{
  "model": "image VAE",
  "dataset": "capsule endoscopy frames (Kvasir-Capsule)",
  "train_examples": 42238,
  "image_size": 64,
  "crop_scale_min": 0.7,
  "horizontal_flip": true,
  "translate": 0.12,
  "bottleneck": "kl",
  "downsampling_factor": 8,
  "encoder_arch": "convnext",
  "encoder_isotropic": false,
  "encoder_norm": "layernorm",
  "encoder_activation": "gelu",
  "encoder_mlp_ratio": 3,
  "encoder_layer_scale_init": 0.1,
  "encoder_inner_norm": false,
  "encoder_patch_size": [4, 4],
  "encoder_conv_stem": true,
  "encoder_depths": [4, 4],
  "encoder_widths": [64, 128],
  "encoder_kernel_size": 3,
  "loss": "l1",
  "latent_channels": 8,
  "decoder_norm": "groupnorm",
  "decoder_activation": "relu",
  "decoder_weight_standardization": false,
  "decoder_widths": [64, 64, 128, 256],
  "decoder_blocks_per_level": 3,
  "decoder_block": "basic",
  "decoder_attention": true,
  "decoder_upsampling": "pixel_shuffle",
  "kl_weight": 0.1,
  "init": "kaiming_normal",
  "residual_init": "none",
  "optimizer": "muon",
  "muon_scale": "spectral",
  "learning_rate": 0.019,
  "momentum": 0.9,
  "nesterov": true,
  "orthogonalizer": "polar_express",
  "adamw_lr_other_params": 0.0019,
  "gradient_noise": 0.1,
  "cautious_weight_decay": true,
  "max_steps": 4600,
  "batch_size": 64,
  "epochs": 7.0,
  "lr_schedule": "cosine",
  "final_lr_fraction": 0.05,
  "warmup_steps": 230,
  "weight_decay": 0.03,
  "adamw_weight_decay_other_params": 0
}
Rows from block 1 of the decoder, named by matrix and row number. Each number is 128 + 32 x the weight over its row's rms, rounded and kept within 0 to 255. All counts start at 0. Numbers have three digits each. After the name is the row's rms in percent of the matrix's.
# k: attention key (decoder.mid.1.attn.k.weight, 128x256), inputs 0-127
k.18 103:138099103151109112142150062118145104091093131148104114143119099134134135142103122086113107134187159158185134102128124124153180103113127121110113104169107146067136118129127106207146077140139180128131110140096135160073117108134153126198163093215177110103134098145191153134076139186133136135154206158235123156062109190062140116178125055148097145095148147124136166081164191175147132115128
k.19 100:075144119140139159153115080156179133105120092087109077160089125098154158159116114100107149177164202110183095100073076120128120112133177143092176111127073166101148123149062128084169118177140163105104119113120113094105139144081149151126041189098146050122112132093141137153155097129149073134167148173164131154126119136142104133138083100100101078156096130114167093143131083065151123126166
k.20 100:113103122149072145144100167135174121088125088071160139138061091083071147095077138167122118123117114077145133174133129158160141167154121103141135140136141117146140081105129150074081204146133137062098121112153115164182125126100173140153070135158131133170190164136124086160141146162133114174046085143114086102158134074125158175095149067112105117096104131126181149147085128121115102162204
k.21 091:076123132146129145049129085129136176144129132111109096107163098101149121146080103081098192137140133192145152114127134120143122166145131131142128156186123147128068160097099092150095160180077173194168114121131110173106093104135045138065152100151158140115116071148111145118156165182151137138079127144105145135099158134159052149099097137129159129119122142184178136117158123094109130144160
k.22 097:128142126163124172080178185104133133136090137101135088125157129163091099150122101153130169104098147078103132132153154078047095095112178087144136040093130109072128178122082140132079145172137079137120105140062130140104089178116129083132168086135132144111091157145109122088196135077154114107127069152123123132041140156067149120124143088137112141116173111100151153144087148095163111122080
k.23 098:116125130139132143119124070111127132110125149155156135095122136155146188138160160149080104121128113132180136119124118174120159135085168159083200098122110087140126163167142148119090150163184083105109134131132165138107134162160145092119139113125106083112058161109131120131100086124122067096169098128142139113164062103125125042155107100129123154120115081111174128165136071101113136190163
k.24 098:141100108129121144111093191150121127062119107144134074097090094140156140087129131199121124105125192179085098100123149106125129113186163111102149201168134175143130145104153124130124164166116099173107149118114172102118113107127154108135166120124140082115064109086138114103208144178151090129142153133090073201108107182192095157122097153107152142177124157143123129124165150116105154178153
k.25 104:150122061091147136119086145147167195151162099155131125123155109113099067151120091132075100126162088156148134123095125075126155167180140111121138094116125119128078149135161164096131145129133101165148122061119077133137162135126128096139133123132176086107088126188186110170105069114090075134119109142119126161102147070056149153117133118154077170089144177118088107089182106137128127099060
k.26 105:143157088109058180121164106136101135128136133136145110094090135146136147056090101120120155126127177165147104164140094079134203157192062133110125139129158187137168092131124106144123115107153126122113141206122145137151093116138139157113111136148138141073085124113120186149146143117150186082110110089118135065145123123129153096095167147102116133153189099108132113143063099148119179036045
k.27 103:118145122141154159167144155083109119172100133096067163170121111180095103125071135124118121138107116124106209133112146112066151130112069166124187132127093087149161135129131162166155148113126151070144121119148115127097064130097125125100163110081102125101111169098150147143166134087160118104160087132114178143090093112120122152090130111184151099146138100104101145052146178100129183047066
k.28 100:023116190096182110131099144179159143151201105075111129126128086118160162108111077098120099070159088078137133109167174125141163147132165082087116125175141138159113119192158112128152124158132107113145086178057132159159099097087130147125106098090102150160075128130087165135139101102086167147143122132094097129163104129125078143134084095112089179125206049152137164098189081135149143193105
k.29 099:069139167137091156103152150142162142141092193121220113179174121162155155127113143143097164132083087068057118144131128183140157206141141135150180179138161195138176171110162118123131105160139161162088139086153088127114126156146145098137103139114091112167166128102114125127221126102100076144154152153155105060108124142125089137140107112131111131137135086164154089175133075127173089157119
k.30 092:125104132155133098117159147098129080128133112127113098083168156134143102162155100089124045185096114152137119124166148105087092164139135187126078193106170135211162086171196176071115192113139103111140106122129165059164095124035115157138136118139098064109106105069172109156103111131085160097108143082153195178132098075131121093103169130110114113074175183154111108119153060143105132144152
k.31 094:088170112131090134110130132141117125137082085143109067121182147157159130171121118151143098106169100090048100099118162124160059158135200158143119080168116147128152130100124108184063147136127142118155168123112125102163093095105161139162116098059093149172102174082106189089144087132118150146109117136142118108101179195146147166112169125129153152110147161112139172097098094153102105159129
k.32 103:133112085110083068165063166174135158146130130110158130161157091099094110102153140092147056092175111109156142095102129103134211103107130100143167097110165230190110137097110127136153151092111130137148210213020131119115148120114089088122089135134184135126099148116145156112117115137156170167177103141096051127136141135158095101114108142095136130115123023176147216102159083157134108175176
k.33 108:139144169169171123137100165124117105146104135142199116122128142096188112065138099124200207070114113114104123120150145120127152075076139171140193140144156162126086170081135107091131131126143119139121099109069120123152157117121187145151186099171138126119148065106141078108188105120131124124141057099118134147154135082101105075080149156098093088069133104074138145088130144139087081173117
k.34 098:134115126065143134106092139090156163152143113032069149097107093161116136078148133147124120082118144092117095168095195132110115116186157116100152100094086122136189143114198081106136097157110114138163157126179129178115143134074079101074138157138178139113102110152143143195116130152103080124191084114134161083089074110094165101158153145152114148127116107141098091105143153136143166109129
k.35 102:169147174148136085146091123157110127104077183166164093083126158096100093132164123089137132110067138101131125150112144158094160199119078147143165179091144115091142080113148091105131124212170152107173145183110145144128115150127106134127112162138125161089155171075130161143152096162074111068101122169141101102096146101204115148131162111122168096137079104098086081121167109141167081164166
k.36 099:112091160116109148135153120133084120164092080138137155103127136133134142180096173114151174173140139096076158152133190073147098137198070153150127139135115111096082122141091119088133174170049096160151080114130178076127094093115119144149104080182170118127173098106151095157155112184121124062165141155084155177166121129144131125110156152174080131142152132112124098073127166132126126140121
k.37 091:029173083101122132169098083119144079106166140113140132112110054137109172076118182124064167095123177137148115128131115119115133116087135075087147125091110146160148133089118137120134143151115114053087223149167167134119132075110173159132161127100219104149136197130103108106106123132178098136094128130052098125158197167161118108108126180107102079155138111107094106129163079111165093196123
k.38 098:110115069121141128154160143162152157157141107137114128052197134150099198149097122076172121121097130075124137118112169140105140134154083105141109172131188147133117080126138107135176185142140143186113146118147114122092115165093118142089130170105148147136098186129087091143163093138134152097088105085203167165109117115095105124100088098168172104106103083093169059110093156103111206152183
k.39 105:120098103136116156143141075151100104129135065159110124102131155159121142092147178073170138137117108110134126090138111116083115123131122182118142142131131162188091112110159178104092084082089101138063116089127156208120087148122137072101185128167096124163117192131172120126088132153148135099158067161153157165109080113140117141138194122119161163083116146115220101127182116098183169186169
k.40 104:160108139154110138196135113162128115163120177178149124162123148150154123124190031139128148132173092157153098151124118074049135110159112115156110109154128197181120142209153162124115140115103140083118122150153127086129158134131176145136129110145138112115133162142133120144140124112080097168154179181192135138118114129167115175081089108110118092203106052134135113132119093127143132114081
k.41 101:115081120153147093138171128123142108089118096089076173114119136134073101185109143134158108051120123200093116047149070175123126137128168110134106130222135087160103112154080114124139132144106101143124153153123111114139148165103104071100134060135164137170198178147109140105081121085074196155194096150014126133164092164126142140168131087084159142129190157098131180135083095168107097126193
k.42 108:127132179079085130130151113145124110075132052152111125087183113131151084166160123101157179129123068089070066133113105108117078166087160105176175110148139136161184144149171149156080175135169168104106099134135107134143125141116152111074141155129173104119110098152087133115125128124132155148134169119160120153134185120046082145099132137112172149158132120136120095162159141191082115151107
k.43 098:133091169142159071091092149158142134128094076113192133113147115096137135125126128137156115109083183132103110110118147089170123128116161112168138150096099150140150196161143123141146102135128112099127139091107138149102137080156142129124152078171200090143151141113185110069110096179163173124111138151135119136119180148049156157131150084124149155108118106142085147156181074143196097141117
k.44 098:129083101148093146118115134181140128101151143223191160091106162150159111103105165101122107100144151113179147159158136077145128108200170144088151126142189128127137175191145110146100190131121101187094073156131116119135131166122151158125085174099177116116138106079110148203110127128146129133127134095134141091094131165154057155177105106110146094169090102113187173133122141129093108146109
k.45 098:111164133102162053122153171094129139188169104116161143108153136111113070131157115150131105083172171119080100123130109119152078077146110115127128126135120113078171164143112144076202091138107094128160154086156101074107133121134153174110127094125132103126125136095132129148160111158144109103072137123137145132129145136168120116115125093175108093169172095135166091101105171109124118122105
k.46 097:099130155160119148165142097171165086158171094107150115116083185116126127151137151115147085103152125170116089156149104099103154097172141093171141167171104155097174155182112126145118114083129107125151099102110141127104164125117143161126093126088160157105151122076151147073105155075138160091144131135127055125120146109142146095139148132122147178170108127123106121167095151087161173079146
k.47 101:156122124139145129126143089028112098124111124135127107108156110155144085126132143100142179099184093159078158088065088145134172157132137084139134099145138118082133088111095096136131110069128138071082131160136189121108132052137131109081167101160140098115091085148112171137087104134123135158085059089115164113094147128148065195121161124139140087166136127139131124150116150173065139103153
k.48 101:131124148106153069062122118143074150175130130180200135138147098200130203125152095161133107185158083131150128164093137123159152153156073153085135108192085083149119108128171111115112144092085079182143075127113179155128138098152172102184137121113145148111160144118113128098100120181083098092112113137061146108175090124139144140119125188089121109143080106107089113156086115161143106150132
k.49 097:113071153140144100046090131189119171124167162079145154110065157113128137150082026123132098105147127146154136145041127038105119118107176136137111113109131131110122174126151121139133142063108086125174132117153132056081122094180160125163092102162152078137129136101117114117138086126171156139157116123097153180148092080154147070145136150158123161176077092127171113129127210122118136092191
k.50 113:124099172199111138095086175167097148136113162071101056134123126139147146130135110064095143125149096105168158124103135118126141146097140116106139099141112099241112152127172142150152118103162115131136121127133124174152112121122238183102101162086156103106134119111105125134082113184164150055123103151076142081108102076126168055118121101148089127081109055075103148147140115146128132078087
k.51 094:151198187179143100144124131153127172137107168149149193101180098086169107133098119136142108144125183240096067147124144140142100124145160154150106115076139115141132146097110140162108112105112090112189136170133151146098106137097082088134131147153083150190203147152092128086047145155122110172149138133184123094063105100141123129160127113118143163089103142179110126177134135127143219135127
k.52 097:132129094138130096066097123103117073111119156146079164083138221123151114179185209111115095135110154100099085109104151146111114141084147101119165090102163165122167097072122074136098102130171125121134116112101158130113107132123168123124152140148133150138150076130182155151137125164155091172137116132090135113105145143093109060193169069066145127156107080153145092169087087085143127139104
k.53 096:109144092104119140146144169118127188168097144147157139076159103094118117134155127065168148115113159111152128134132141102136104145127153110161028095170184135131122127109148147156106063175121094120121160138102137134113183140090120133141134191155139161232131144184118121143166117055087152107117112104056164135088117161160111153104098106084116179118109152169120121129124162132117120103141
k.54 104:105128134096114113128202103129129085131038160098117073132085120145115153081179133137186087117084159139085114096149081164139082125103150114092116128132138154154096181158140079150063133163143122151169167120167078174141063144087098109170131125127119125108103171150130093083093127112120180139109097108105158130086193156118098075142097131123104084114144160118149103202211133128114122135118
k.55 100:103126123113158103150111117160130174153153142126120119132095191148148136126125134102179108154072120129137116099141157161130180082161167105174161163120108111157142188204090165181116105085138132090108148107174115130155160167128091121169164139168130097112106117169157146092141152151088120221160152151080114142108170170134150117118077195142090138154122148167124107081119083057096090120152
k.56 095:117098113105166172167149128138167052107098139105153166159156149170170149103124168090110045149103178124101135097152096152164158116124112127151128088142139088112149148153133164134091102168144097168137135123126146132122144143140134117158169147137115154099049164142133167117137111151137132135118091116112077097174147083131162138102084096090075118143146146136148182169122147137077119163139
k.57 098:116154198066125184118111165072168109151102117137184117166101178197189170089126154130149073153157111147127090176113117124193138084118122144115112165125144079147161141123114139176175132135149135128128090128153153145140224125102155096161136141149122146100118099145159179112105147149166166145120141116103134126171145162079178147113185162082122118194104081151194119100073159154137180142109
k.58 108:130160132054113104140157143136136143152107174079076164173144159133117099116107133101128137127108152098105154139157106112096146168192158077114131123146058136135086169091178106150090097091095138120156158089114161100112126136103071140207086136084087164148138164119115150049147126117182162166167112099160128147115119178139132079113178138123140100186092119096125116079124167138149150135188
k.59 102:127157117189136102179177195153153138087053127121122136094131073153159103122151145099120141169138185138127117065152124100112132173137095092156106170148135084136107182113180108180080075147080067164159120130150149137148131144183093111152101140070108151140180143088054136084144150174172168100087109133109129162105115191113135180147141081113155058095184123118120065137120149117070168164154
k.60 091:132131160090068122123124132135096139140096112097142129081113143082074125098115128058139215140162136161138131145147113168130172114120117193077136125139124101120136147116163131120117137137101110112135129162150143130125173100057146120108054084150074133160151179117181121121137130171178100129148140138105081160114119106093102167121142140076102207122130086105089072118113105135100076105166
k.61 096:114070144094074082128051119157111128124157131095047140116183113077114203116099123097117177124145120132130130118075114175095121139126133173149110158209136174158149083211193117140158120098134123104171112075125116133120150114135152145154139113106147077081168049172159106142153079102096126137119122153092070171148145101132112077165119133126150150178123105130151073091135109133127133103093
k.62 103:137134095146062102109125160167102167138118125158108100097123136123118143169179112123123149117147121093106120088092156021073154092095121090145055133123158143149140080147090045113136162099147186096118141114109160188111139067105125165143117153086174118092127140159118154113084102128102161114155191147110208119093114119110110135107091170153107113103150160092078132081069125190174153158177
k.63 090:152138100070127190107126104121117174123153123096134162123148118127104114119148194149123100108099174133145083088180127140093144141131132159187132149075138101172147099120209082093160135124124119150176132142130158169139076067138145140123095098136074130068144088097141085144103130132080141195145163133178129145163145158126125139158151161091165172139127111130085122119089146187122127151149
k.64 095:161155115154128096110140151109131118117112133103131099150125159177118131098122063202133115144124176210097141136065154096146093122172149118123132124097019099087203199119121135111170184111182108116107072112066099180130148080084168198075141114077101153062128168124105179062131159122148100152128061097133125186100086171103147102119155142155141145116140129170118126109131128171162096128132
k.65 110:140118101122135091102155122092100108122142120065132159157078110085160094147123091134096175128136093093094101114189088175052114129215094090128157130131139120119139106081158114160151124081093085131139194124180131157176141156142108122171110105105208128155097176129149120148137080140134125121129161163092161147156089093141145126122115167121173130168149098101107093159158103080079212100094
k.66 102:075115153053166211169141072136119080143153130144156156138130113151163116150085062146076115096130130062139157148164112096122128164151091146130120084120101089101132143155120176100079153113100177176058111091100122110168121097151129161147141105099150078074145141170150142117163103101125126103158162155172126055125105075100143149053137071114144143162071123171160104190116169147111053134124
k.67 101:125179147086158177156145116167152144170128133142124095131109132164126097128172095080114151100133185108123161121117070134135134087127108124173144176094071116088203097070101088169061075098099157169202070132132134108099177082164167148140119140145160113162160167131143142087115141133077142154126198163073199101134137129055111176129153094183158132138156154102078151114090163136099115095115
k.68 104:144175153135157112093153178135159082097153177191152127150166159137142148088155122140088140119170074102088097102089178174200094156173132181139217139145137075135100170148201162123162129116122130120189139139126119132196163090128115111136139141163185140090116138121126112137128096126121145134138136161119162147081145160137169158137128116134098175125104133106123126163188146105114036135123
k.69 095:141167100142096173116108148095083187141141113150139129071080148117118081101082122123159149131143064144104072122168156149091106139134108101132160146143088101073167131117130129137108085072091152166121111101081160132126118119178098117124147093173126155133139151080126100144148134136141120137094118094123148110140122096146129148140143149090172154148125157067046110142056096181137091121129
k.70 104:082148130142141120085160119094117191065082141104181128160101144085168187155145113173114152131069127169117144131160095130113121115099071185151147146149117119117174113120132085138134103087143176090136147136086091158144149137152077118106051093092110152122124064153123099161122185202159134152131139135127126102143115131132155120077156123135148131045116140112147140172137152151137138135114
k.71 099:099139122163144118155148166161168123110156115128128143122201143114156085169088143052203152174155063102089091079063143118119138137139150132187127117147157096087124116096104147126073162092090192097083159188156096113157112123144132147056115127080174105129130142107160117148100151152160171146112172107128196120134178103091165188092092183143170167133096167060137140125124104107159087076072
k.72 110:087083140139148189201107101129109115156145104149085124117164072167115156088179157117086070131153088122151058146125136105084138142129121146139084124136071173115139234138152167107162108160170156183121145118108109137143119106096147114071165159161116093157110171078164189163133100052114130127128146089159142101170123162092110127153126087117135034101078085104088039129116151097130080115132
k.73 103:150120155100144115134144064099136126143114128111155143114161076150109132144151140087095131119122102121088095054116098146151119118148087135079092164154113146121119136133136074155094073130138197135146101078163106128127112150177139122128141071173123151155095164117168131106079096138145165093083113100189126126088101099121203125200175092155145153125124125069141141093111075214170043130146
k.74 113:132184123126153166053142081194149061152077100158089132110123097113147117128118202142125107123109137154149117100099206110034164127140033138169112144111102169138106105115168118121144133170177083114134157138155136124150135141154136107108102069127161110135048103140128172172152099160136140148118111134113155096158165070166153136140129196130131160115082074201094125135110088128162132126123
k.75 095:109112138134145135087061124101131122105163120110071153151101096212102163092112160074132136166089125154126125108118153132166138070101157097112175121132103122124075113124012154139048114158160123117127138151129139122213118167190102114179115071155183110154153135117130142138147134109108112126153145096116121095152161125153087161061084144140083135136066107093100099086168144139157131088157
k.76 101:169111110152132116098162126139208117110205156087093108084143116080122195158137149148155155101134120095089168169156138154170177064125074113152140099179123116106148089084103133102164183124158094115128125130123152097045143129150091144135119083128141156127171167166119149194098096146112120128208185136126114138137134124123182088154130126106116159171097113153217155126127136099151123073185
k.77 102:148107135145135088120086117088152115095135149142105104132060134158064136108078101144159116131121139090161152180190121108155143085060138177051135133154139104093136100139128151140112116144107160142118119138060100112148131124114105112185114099140137141222109067167105210160133111135145063106120090104127082125112072127167113134111117124113099144126147120085140202099165141109081100163113
k.78 098:144121148179118053160098065143089144151135132095069131137148153098173141118091138119117196151131090121143127142129156056177182044163121078108097095155103144137128120153108093141098103144137142122163083203159160072208113118118124128137113153095153150124140122115097117111142170106148083140104157130074079194119105146146106135089090122109122154141154077206086049132121135086079130119128
k.79 093:132180117107166206107093174101094168140129154093140150102130084141111103112199104101152169140134158133136138114106143110098137140073148148098116130066123149124139112138117129174089124136142068093065144143117115128113093133140123094187123133136111112144146167092126107087069103205131115130150123144098045090093202132112117089140113099162139117124135181177071096096106118115165101142129
k.80 103:084252213118106104074154107124074055128160137119146156092128148123176137068172095133127116035160113129163103114149101142172118137136184131116148114134102064171141154169147109086107138099173143168117153136135091126149199102136216118086134173175116092140182130152140158132105069178124086104092092163196148147126136100142141086097096116131079139096175133153169160095112105148137117120129
k.81 095:201089114143114123079141147160098095127124109136070072132105124144125211114137166122172083165151069118150186101083136165123174128147137114144095157111097123142177130146156145133110162146129095146126148146128148166120092209136104139151130165181110174134147127179163133109135129104180208101165094131077144116154078141122102136130116166105087098126141097177101065084126111137118213092109
k.82 100:106148167140105104188143140177142145045183167140144122121190140104139134042119146078088087160168078082090119028130144169120146124113089094100126077149185160163100151153139110115101104127133103095110133102135086120143153109128118093104044073111143158119157170134119184120133118108131122091135120121132107154125184150133071099176102173170140129186143170133168122175147141158110170177138
k.83 099:132131060121080139096109187114088147049199142131154123109141093140135095116101125093058175132126131127111125128142190147147085134130163141063135139098155025131141147127133176176168195094153122067101106145125146106144138118065147139115170163131142118111141094150158149140167114090167088108099129177159089055150155130177127132054089042123102159143126125119066078130154169092113135146150
k.84 100:164141210098134145170114087116096122109146141160037140134142077149129185132125090067127114145157113117126150124078047119139114152173145085121107075133156173074143119126116120127141104158169123092120128186166115122148157148146082155093094169126133163150147123110054122084191146116101108140119178157182136126127182109085177071114070120131175146128161099085102102124097143158125130111196
k.85 096:114159102096069102107123159066146159157119109157112113107093124163136048174125185106185116091139134097108098124103127125139109111163082116143092103138138069134115127104043156166103066129143123139117148177171121093181116133137088212146126107115082125121162147114135166198124103089099114103121166104097146121116116098151134092146096053084090114165094096139118149123146128126090119074125
k.86 110:133140135087187168177092111140168142092058124120133145135149124101220043114127111148128159092146128132164121141105132212151181108156191118145095104142076090144113140140093160116112111144188124143139151115114177124091144149116152085102078115103118104161117106109135132096098081105090081149165104174130132131115137158102165061129149124121203150185139133093127089109156175119111143137190
k.87 096:108179160131111086129109163096126159151126140143125125111134096098142104130140138116139136186161115090176159111152135153169166119098116141155192134141089149113085234086171123117107167140131083128056136034134186062093177183158129103109091133106142114130115109092117160119127133085145150133117141104125128078104144130132183171116149081187190093048124123177098119150167122118135122156079
k.88 098:131181154158126095115163171111133128196206152154102116098146080104125112156145115164113068147186101127032196120138116145090110139127119129166059088141126173160178164141124112132129131107085158106100124114110138138113176127116191123112177142073132097142123154118178113150090121140103141150119187158111120071112154140153178124127140107120185138103119181103097176111086117121127144160129
k.89 100:154101114131184102097085075141162165164180150140088102161133090123138120103101182091121132108125133128078156140129093126148144114138081088112165173110130128070089145065139109155177183162104134109097146107135114169136142125085173113098118136124160084118130127104141062126150129103100104152070151165118179142135137129204151113155185186134141114137105075102153154132115130125157104118148
k.90 099:103108113170086093143134113136123143189106180122159101132132182106167049113078096156112167136119248110117071181123100116122052146110101151190113138082136125109130158163083088181121125115162163098113067168162112182136130131141211136068124116152093092143155113138096177159155084098184121159142120148131152082194135115173105108095117142129103114142140116193125119122104153191092131155083
k.91 089:149175104156137172086116097173228125096142141158111121127107121149055071159175185139112146114160064115124186164114107109167147106035187177115111071113139161086184170162143052132129127135122053106098125131078198110132184127125141131103054129134169114137120150127113088118118137164142113081114153151111113191122099095150075167127131106075152125087151083149095128172180113120096138119104
k.92 099:131124141126116099078157162192151213138106105103089121082133098128135158138127169145118114140152102161081118137188095189101109108178107133155080107062081118117078097112151129164097114112122113145142151169139095123140171108170127100070097128088137138142149127131148155177087151125156092098097165131123154103111118161158094156139133131118107097122079143155040110132109118114048106155053
k.93 101:107126103167065107087163157112126178113174135175113141151087145171150203118089153161121119094135118108112050140169126113070107142136138130136114110145049181134081117110166096137174132142105109129128100158177085186137136103142192105125139088144121131092102127144170147157159113115130156195200089168096112114148129141128163128113163163164114082169118172191144074155071136054095148108183
k.94 098:093124184095202145126145115180135108126177162123121096142153174145136168153149156136123184159143110118111075116063110188158104109137164172126156158116151190106153127120136131117151112111192115129092152155174090132107065144065142122160156093134106152151141151137145130169134150157056111112205191151077110112149134110059168225146072133135145149119078083123094096149107064077162071078096
k.95 101:103142141118077144090159165136139105132184164172108162156094154158154193102145117156175109115113161134113137117120104132184106148174172112111135140139154112152095159105139158155159070100061147104127149171196083102161144129155116116123074151169110137122089107128078050126146111134176182165123156091120104052151078110065111089088088230110106108077100144105113158129130140134142183157139
k.96 104:133119111124135129144081128138123150144142110143126138122156130144152127121111184138106149105184166127067109117168145108124075122083159069085145172169125156170091127091164132110124112092128147060123116107133099107089114159109117074167113077080089121136183123069135176134091152088141141133163125105121095105135139145152113122141093117098190073089221192097112090093185142156116181141089
k.97 095:126123123104124107110106123153114117119151161104123097126119180094147118121119154229111148159125097110143117129103148138157123146157083083122076143147133119106169055165200105123120166071162152110124123090175160146102126102112118148127122138092125175100152143072135135188091156138107208124118177104165127094111117147093112166091109118136111190125152137185136148139145076171136217201163
k.98 094:108126136152160119171098152130128102137132120138112149170119117087137133174128198120098139128149127052141155143198108171203177093118098101143142166129077117140152137168152110153147130167090173179102093084169121134133139090166081139152130113106138092154161116149110129145127064139151141129168145102133156130154124142125123179132114067163086198107161114198117179075102158050097047145140
k.99 099:105138098116130196158093108059139076179193132090113126127106174104203142148190109135147208151155109105112117109105138145102106113157149126098132185129131111156166144125136195173131091217135131118090202100110121160110104132136087165169188125193085121120130066131123125077143087213096151115172123140140110176153090112114186087127082119083153089126152122125157116083085142135115096149120
k.100 098:110185129115117111112111108162139184106091071135058111095157157080092129093146140095092108171113159093110190123165115183181229097117113111152161118123182091127103087173144134073159166160111155123095174080171075091162038127107097166158118146154123162098148143063158067138048140174144164111158116098085137113125161126136214145139187123110146151136179142073170132121127106116144090169163
k.101 107:080141070111151093117129141161123133080161080190193101120074178152161107101125086102147072190171163126122128134152110127085168163074159113115150134176179115164078099080106112147125077158082167122135155150117126123099107103146199144106157152151163105181116086173105116164094131141148126135145095109155105115165081126085181174145119124111128140088137107171066096095131147138112102106150
k.102 095:123143126131114107163118110147141114099127187149113114123133144148157166129134134089071127092137166128184099119088137055201114121109113235096200128148117114109135143135191119165169136087108163116078145162115161088172114214185112140110197092152094125161134092107132089145136143093114138098153179150111206167111136140145101121117129120119143124057166151154143082085151118087151123153179
k.103 096:105095141165150160179099116143225163108128104141173096154145121120136098116133134130110117116106128134164140122163159183157099159152097183183112083115104023155171188119088116146188170089158109132153023079140108116106100133134145076108128116140105086086119159174109132088158147145141213068150087102137116078143184161108136126120138135146135115144137091106125134132148147124127069108125
k.104 096:144177140154133109138150135084107153140123046148118216178075092073109148099112097193099167101144127147106155056118114117144157095120161121151153106134111147129200147145089092126113122036091106142113144101093148159165099139114155139102102126160122146122106140151110100089127164151142134098107109143150212166086152098075097082100123172127165135123119135117145152135187088175190157157101
k.105 100:093138143189110136153115139123140150177119134133150125129130084095122090130144110183084210092125150126101097120104168187111120158166113147139076147189162143136141137138124124134191145107113115154169143158155141105126160197162135138040089082111171176169153121168087138081231127110121149142163157121099099095083107101144122106167139120132093044134123160122146152144199164152140151198115
k.106 102:213158166179047146139118125110113137111135097089112086145167178143162115187143114101098137146160143118147145126156101110086139143109163128103152153098123090110136129122132200090109148110104111185122196115215138219104152076145141139124135136152118148059123157089113117137169100122137077142202165183149089097129120128172114133135149160130136131169138127159152099161157126106182186091124
k.107 097:123178108179109199142146171116118153111096170216151121114074162157110126034143142130184146141079183155094167119172176141110153119137081151125120124119132140106113096102095093102146152083172135132150132104162197100143140111094125134148196129181125115098121185141180133107104069165112159075062160067103154117096131129163086161075065116119107151138120182153091097102083088085064079159111
k.108 090:111136162161175164131160047080152154067125199061117164129169088116124146160103125119214122135144119100120119093093122187153087140127214124162146074127094137129099121089114116126098154114134106091099170160122122134110107144151111176143181140104198076098127153137114071160123139178074154107075145114150196125129124186143111158079093127158126127118180127116154163127219090080140093120113
k.109 098:115099101150162133121077103136103104080147119132065134124086135116221101132111129202046180110112107144174170092129145128141095127089091118112099163159161110141148122109165116080135190166106087130163118111109091085134124117138112146148116062138189120137140170113050144077134110146131088154101150084136126157178116095166075109167127152104161193127118105141092081066118124156157132097103
k.110 097:176079155102060117117110145078151124139076131148132170102141193180147125191143125086147083086166149103168102147155144024130102195132182123095094186124133156128136132119149081130067123068107169140125079133099109095113147108070097130091132097133129141194125102120106113152179115148094111193069144079128121123072102125145102164146098156086059155133089093185084152170142144107145103132109
k.111 105:153184136132158131096100209154155148123153126125157088115070123154118135118164091125121092138130189113096114108127115154136126125124118121103152165111136123146148111111119129160131145098082216141130157101146169125095144197126086067103147108143123143086133153165118123180124150095085140131115076151151120098079162160148138177208114104164091059094116093102135143155122101144164137144138
k.112 099:140154158129128166116110148100120165151180095133191167144122111110170149153095166132126229141100151114161142178140145165090095095166110198120149152073143141101109145113150053139075074165144167123155104147157089113059121160099152091116109092186098065111128105109152115188073156143128116152117129119077227094137154125110087082106117104094172103147124143146152140129119154089137114217086
k.113 109:144108120148082150076150112110166202070062105162163128191155092114113150126135132138130133088116133143190127134114142147098097111112112084144121139125080159155159143107124127181154154176097110118109087101146163149147111115188126127086120098120082110184138124149214096152127121138162109101131109145070118058159106128172082096138119121110098101164093145146132126089128167183133157134147
k.114 089:090173110128087131143140126129145181127097119138146104117123104105116119067125131137125124140151138104111083191122140124110122156144119118100108154146103160151094110118138128185219121136146151168135079159091176124100145085090185122109079093116107093137132099095119135098079137051110116118139087095101110118149065055165125125128118142150109095091111139152100173095156084117100093140145
k.115 097:168136151069096095121100152168177136162120172151074169076198139152153091066107078159080145134133094107127186099103197112071118137142119137129115113188091108155167169092133109082158140120182139167124170150124023123147117132145139166117113102134067100112147112125092147076141195110107194113091171154121140119120149095121136098158130105102158110118109120083111148121164171126129121127131
k.116 104:133142132112174155164135118145178085083139079088157138175127150132108159132062125121110108104119109078151183107093159106111134171117121150178155117174064128133129128061127075186110105117151104151140130165080118140137198180137167131138113108132145146137117115167099144114178177131147104068163122131119132086172159167107191152103135105145152123154095121117144164129099142173196095172025
k.117 100:095174148121141131127112054133117053073128113117091138086147197093086137119075126127102089168150127140162103142111130128140106170170156088157162106133059153093199158125141112135124151166113160085169130113140142168107125158137097133170099123106117073114137121107207148161149142127107140129118147105115149040191158117144136114137196149123114099101087183094107107112150127090000115143101
k.118 104:154179190112134181070129184143159138110209148153128128113111098132136139148085107177120125128158167110176103117153138187150193105132105150175082125176115091139158124117115157154094173090093175143129134136099138102072137117171127101184160130094163068087166073104068150125164165090083154161113212116048096123109159091149089105129106097121137085144119102189136130092109080151131161172146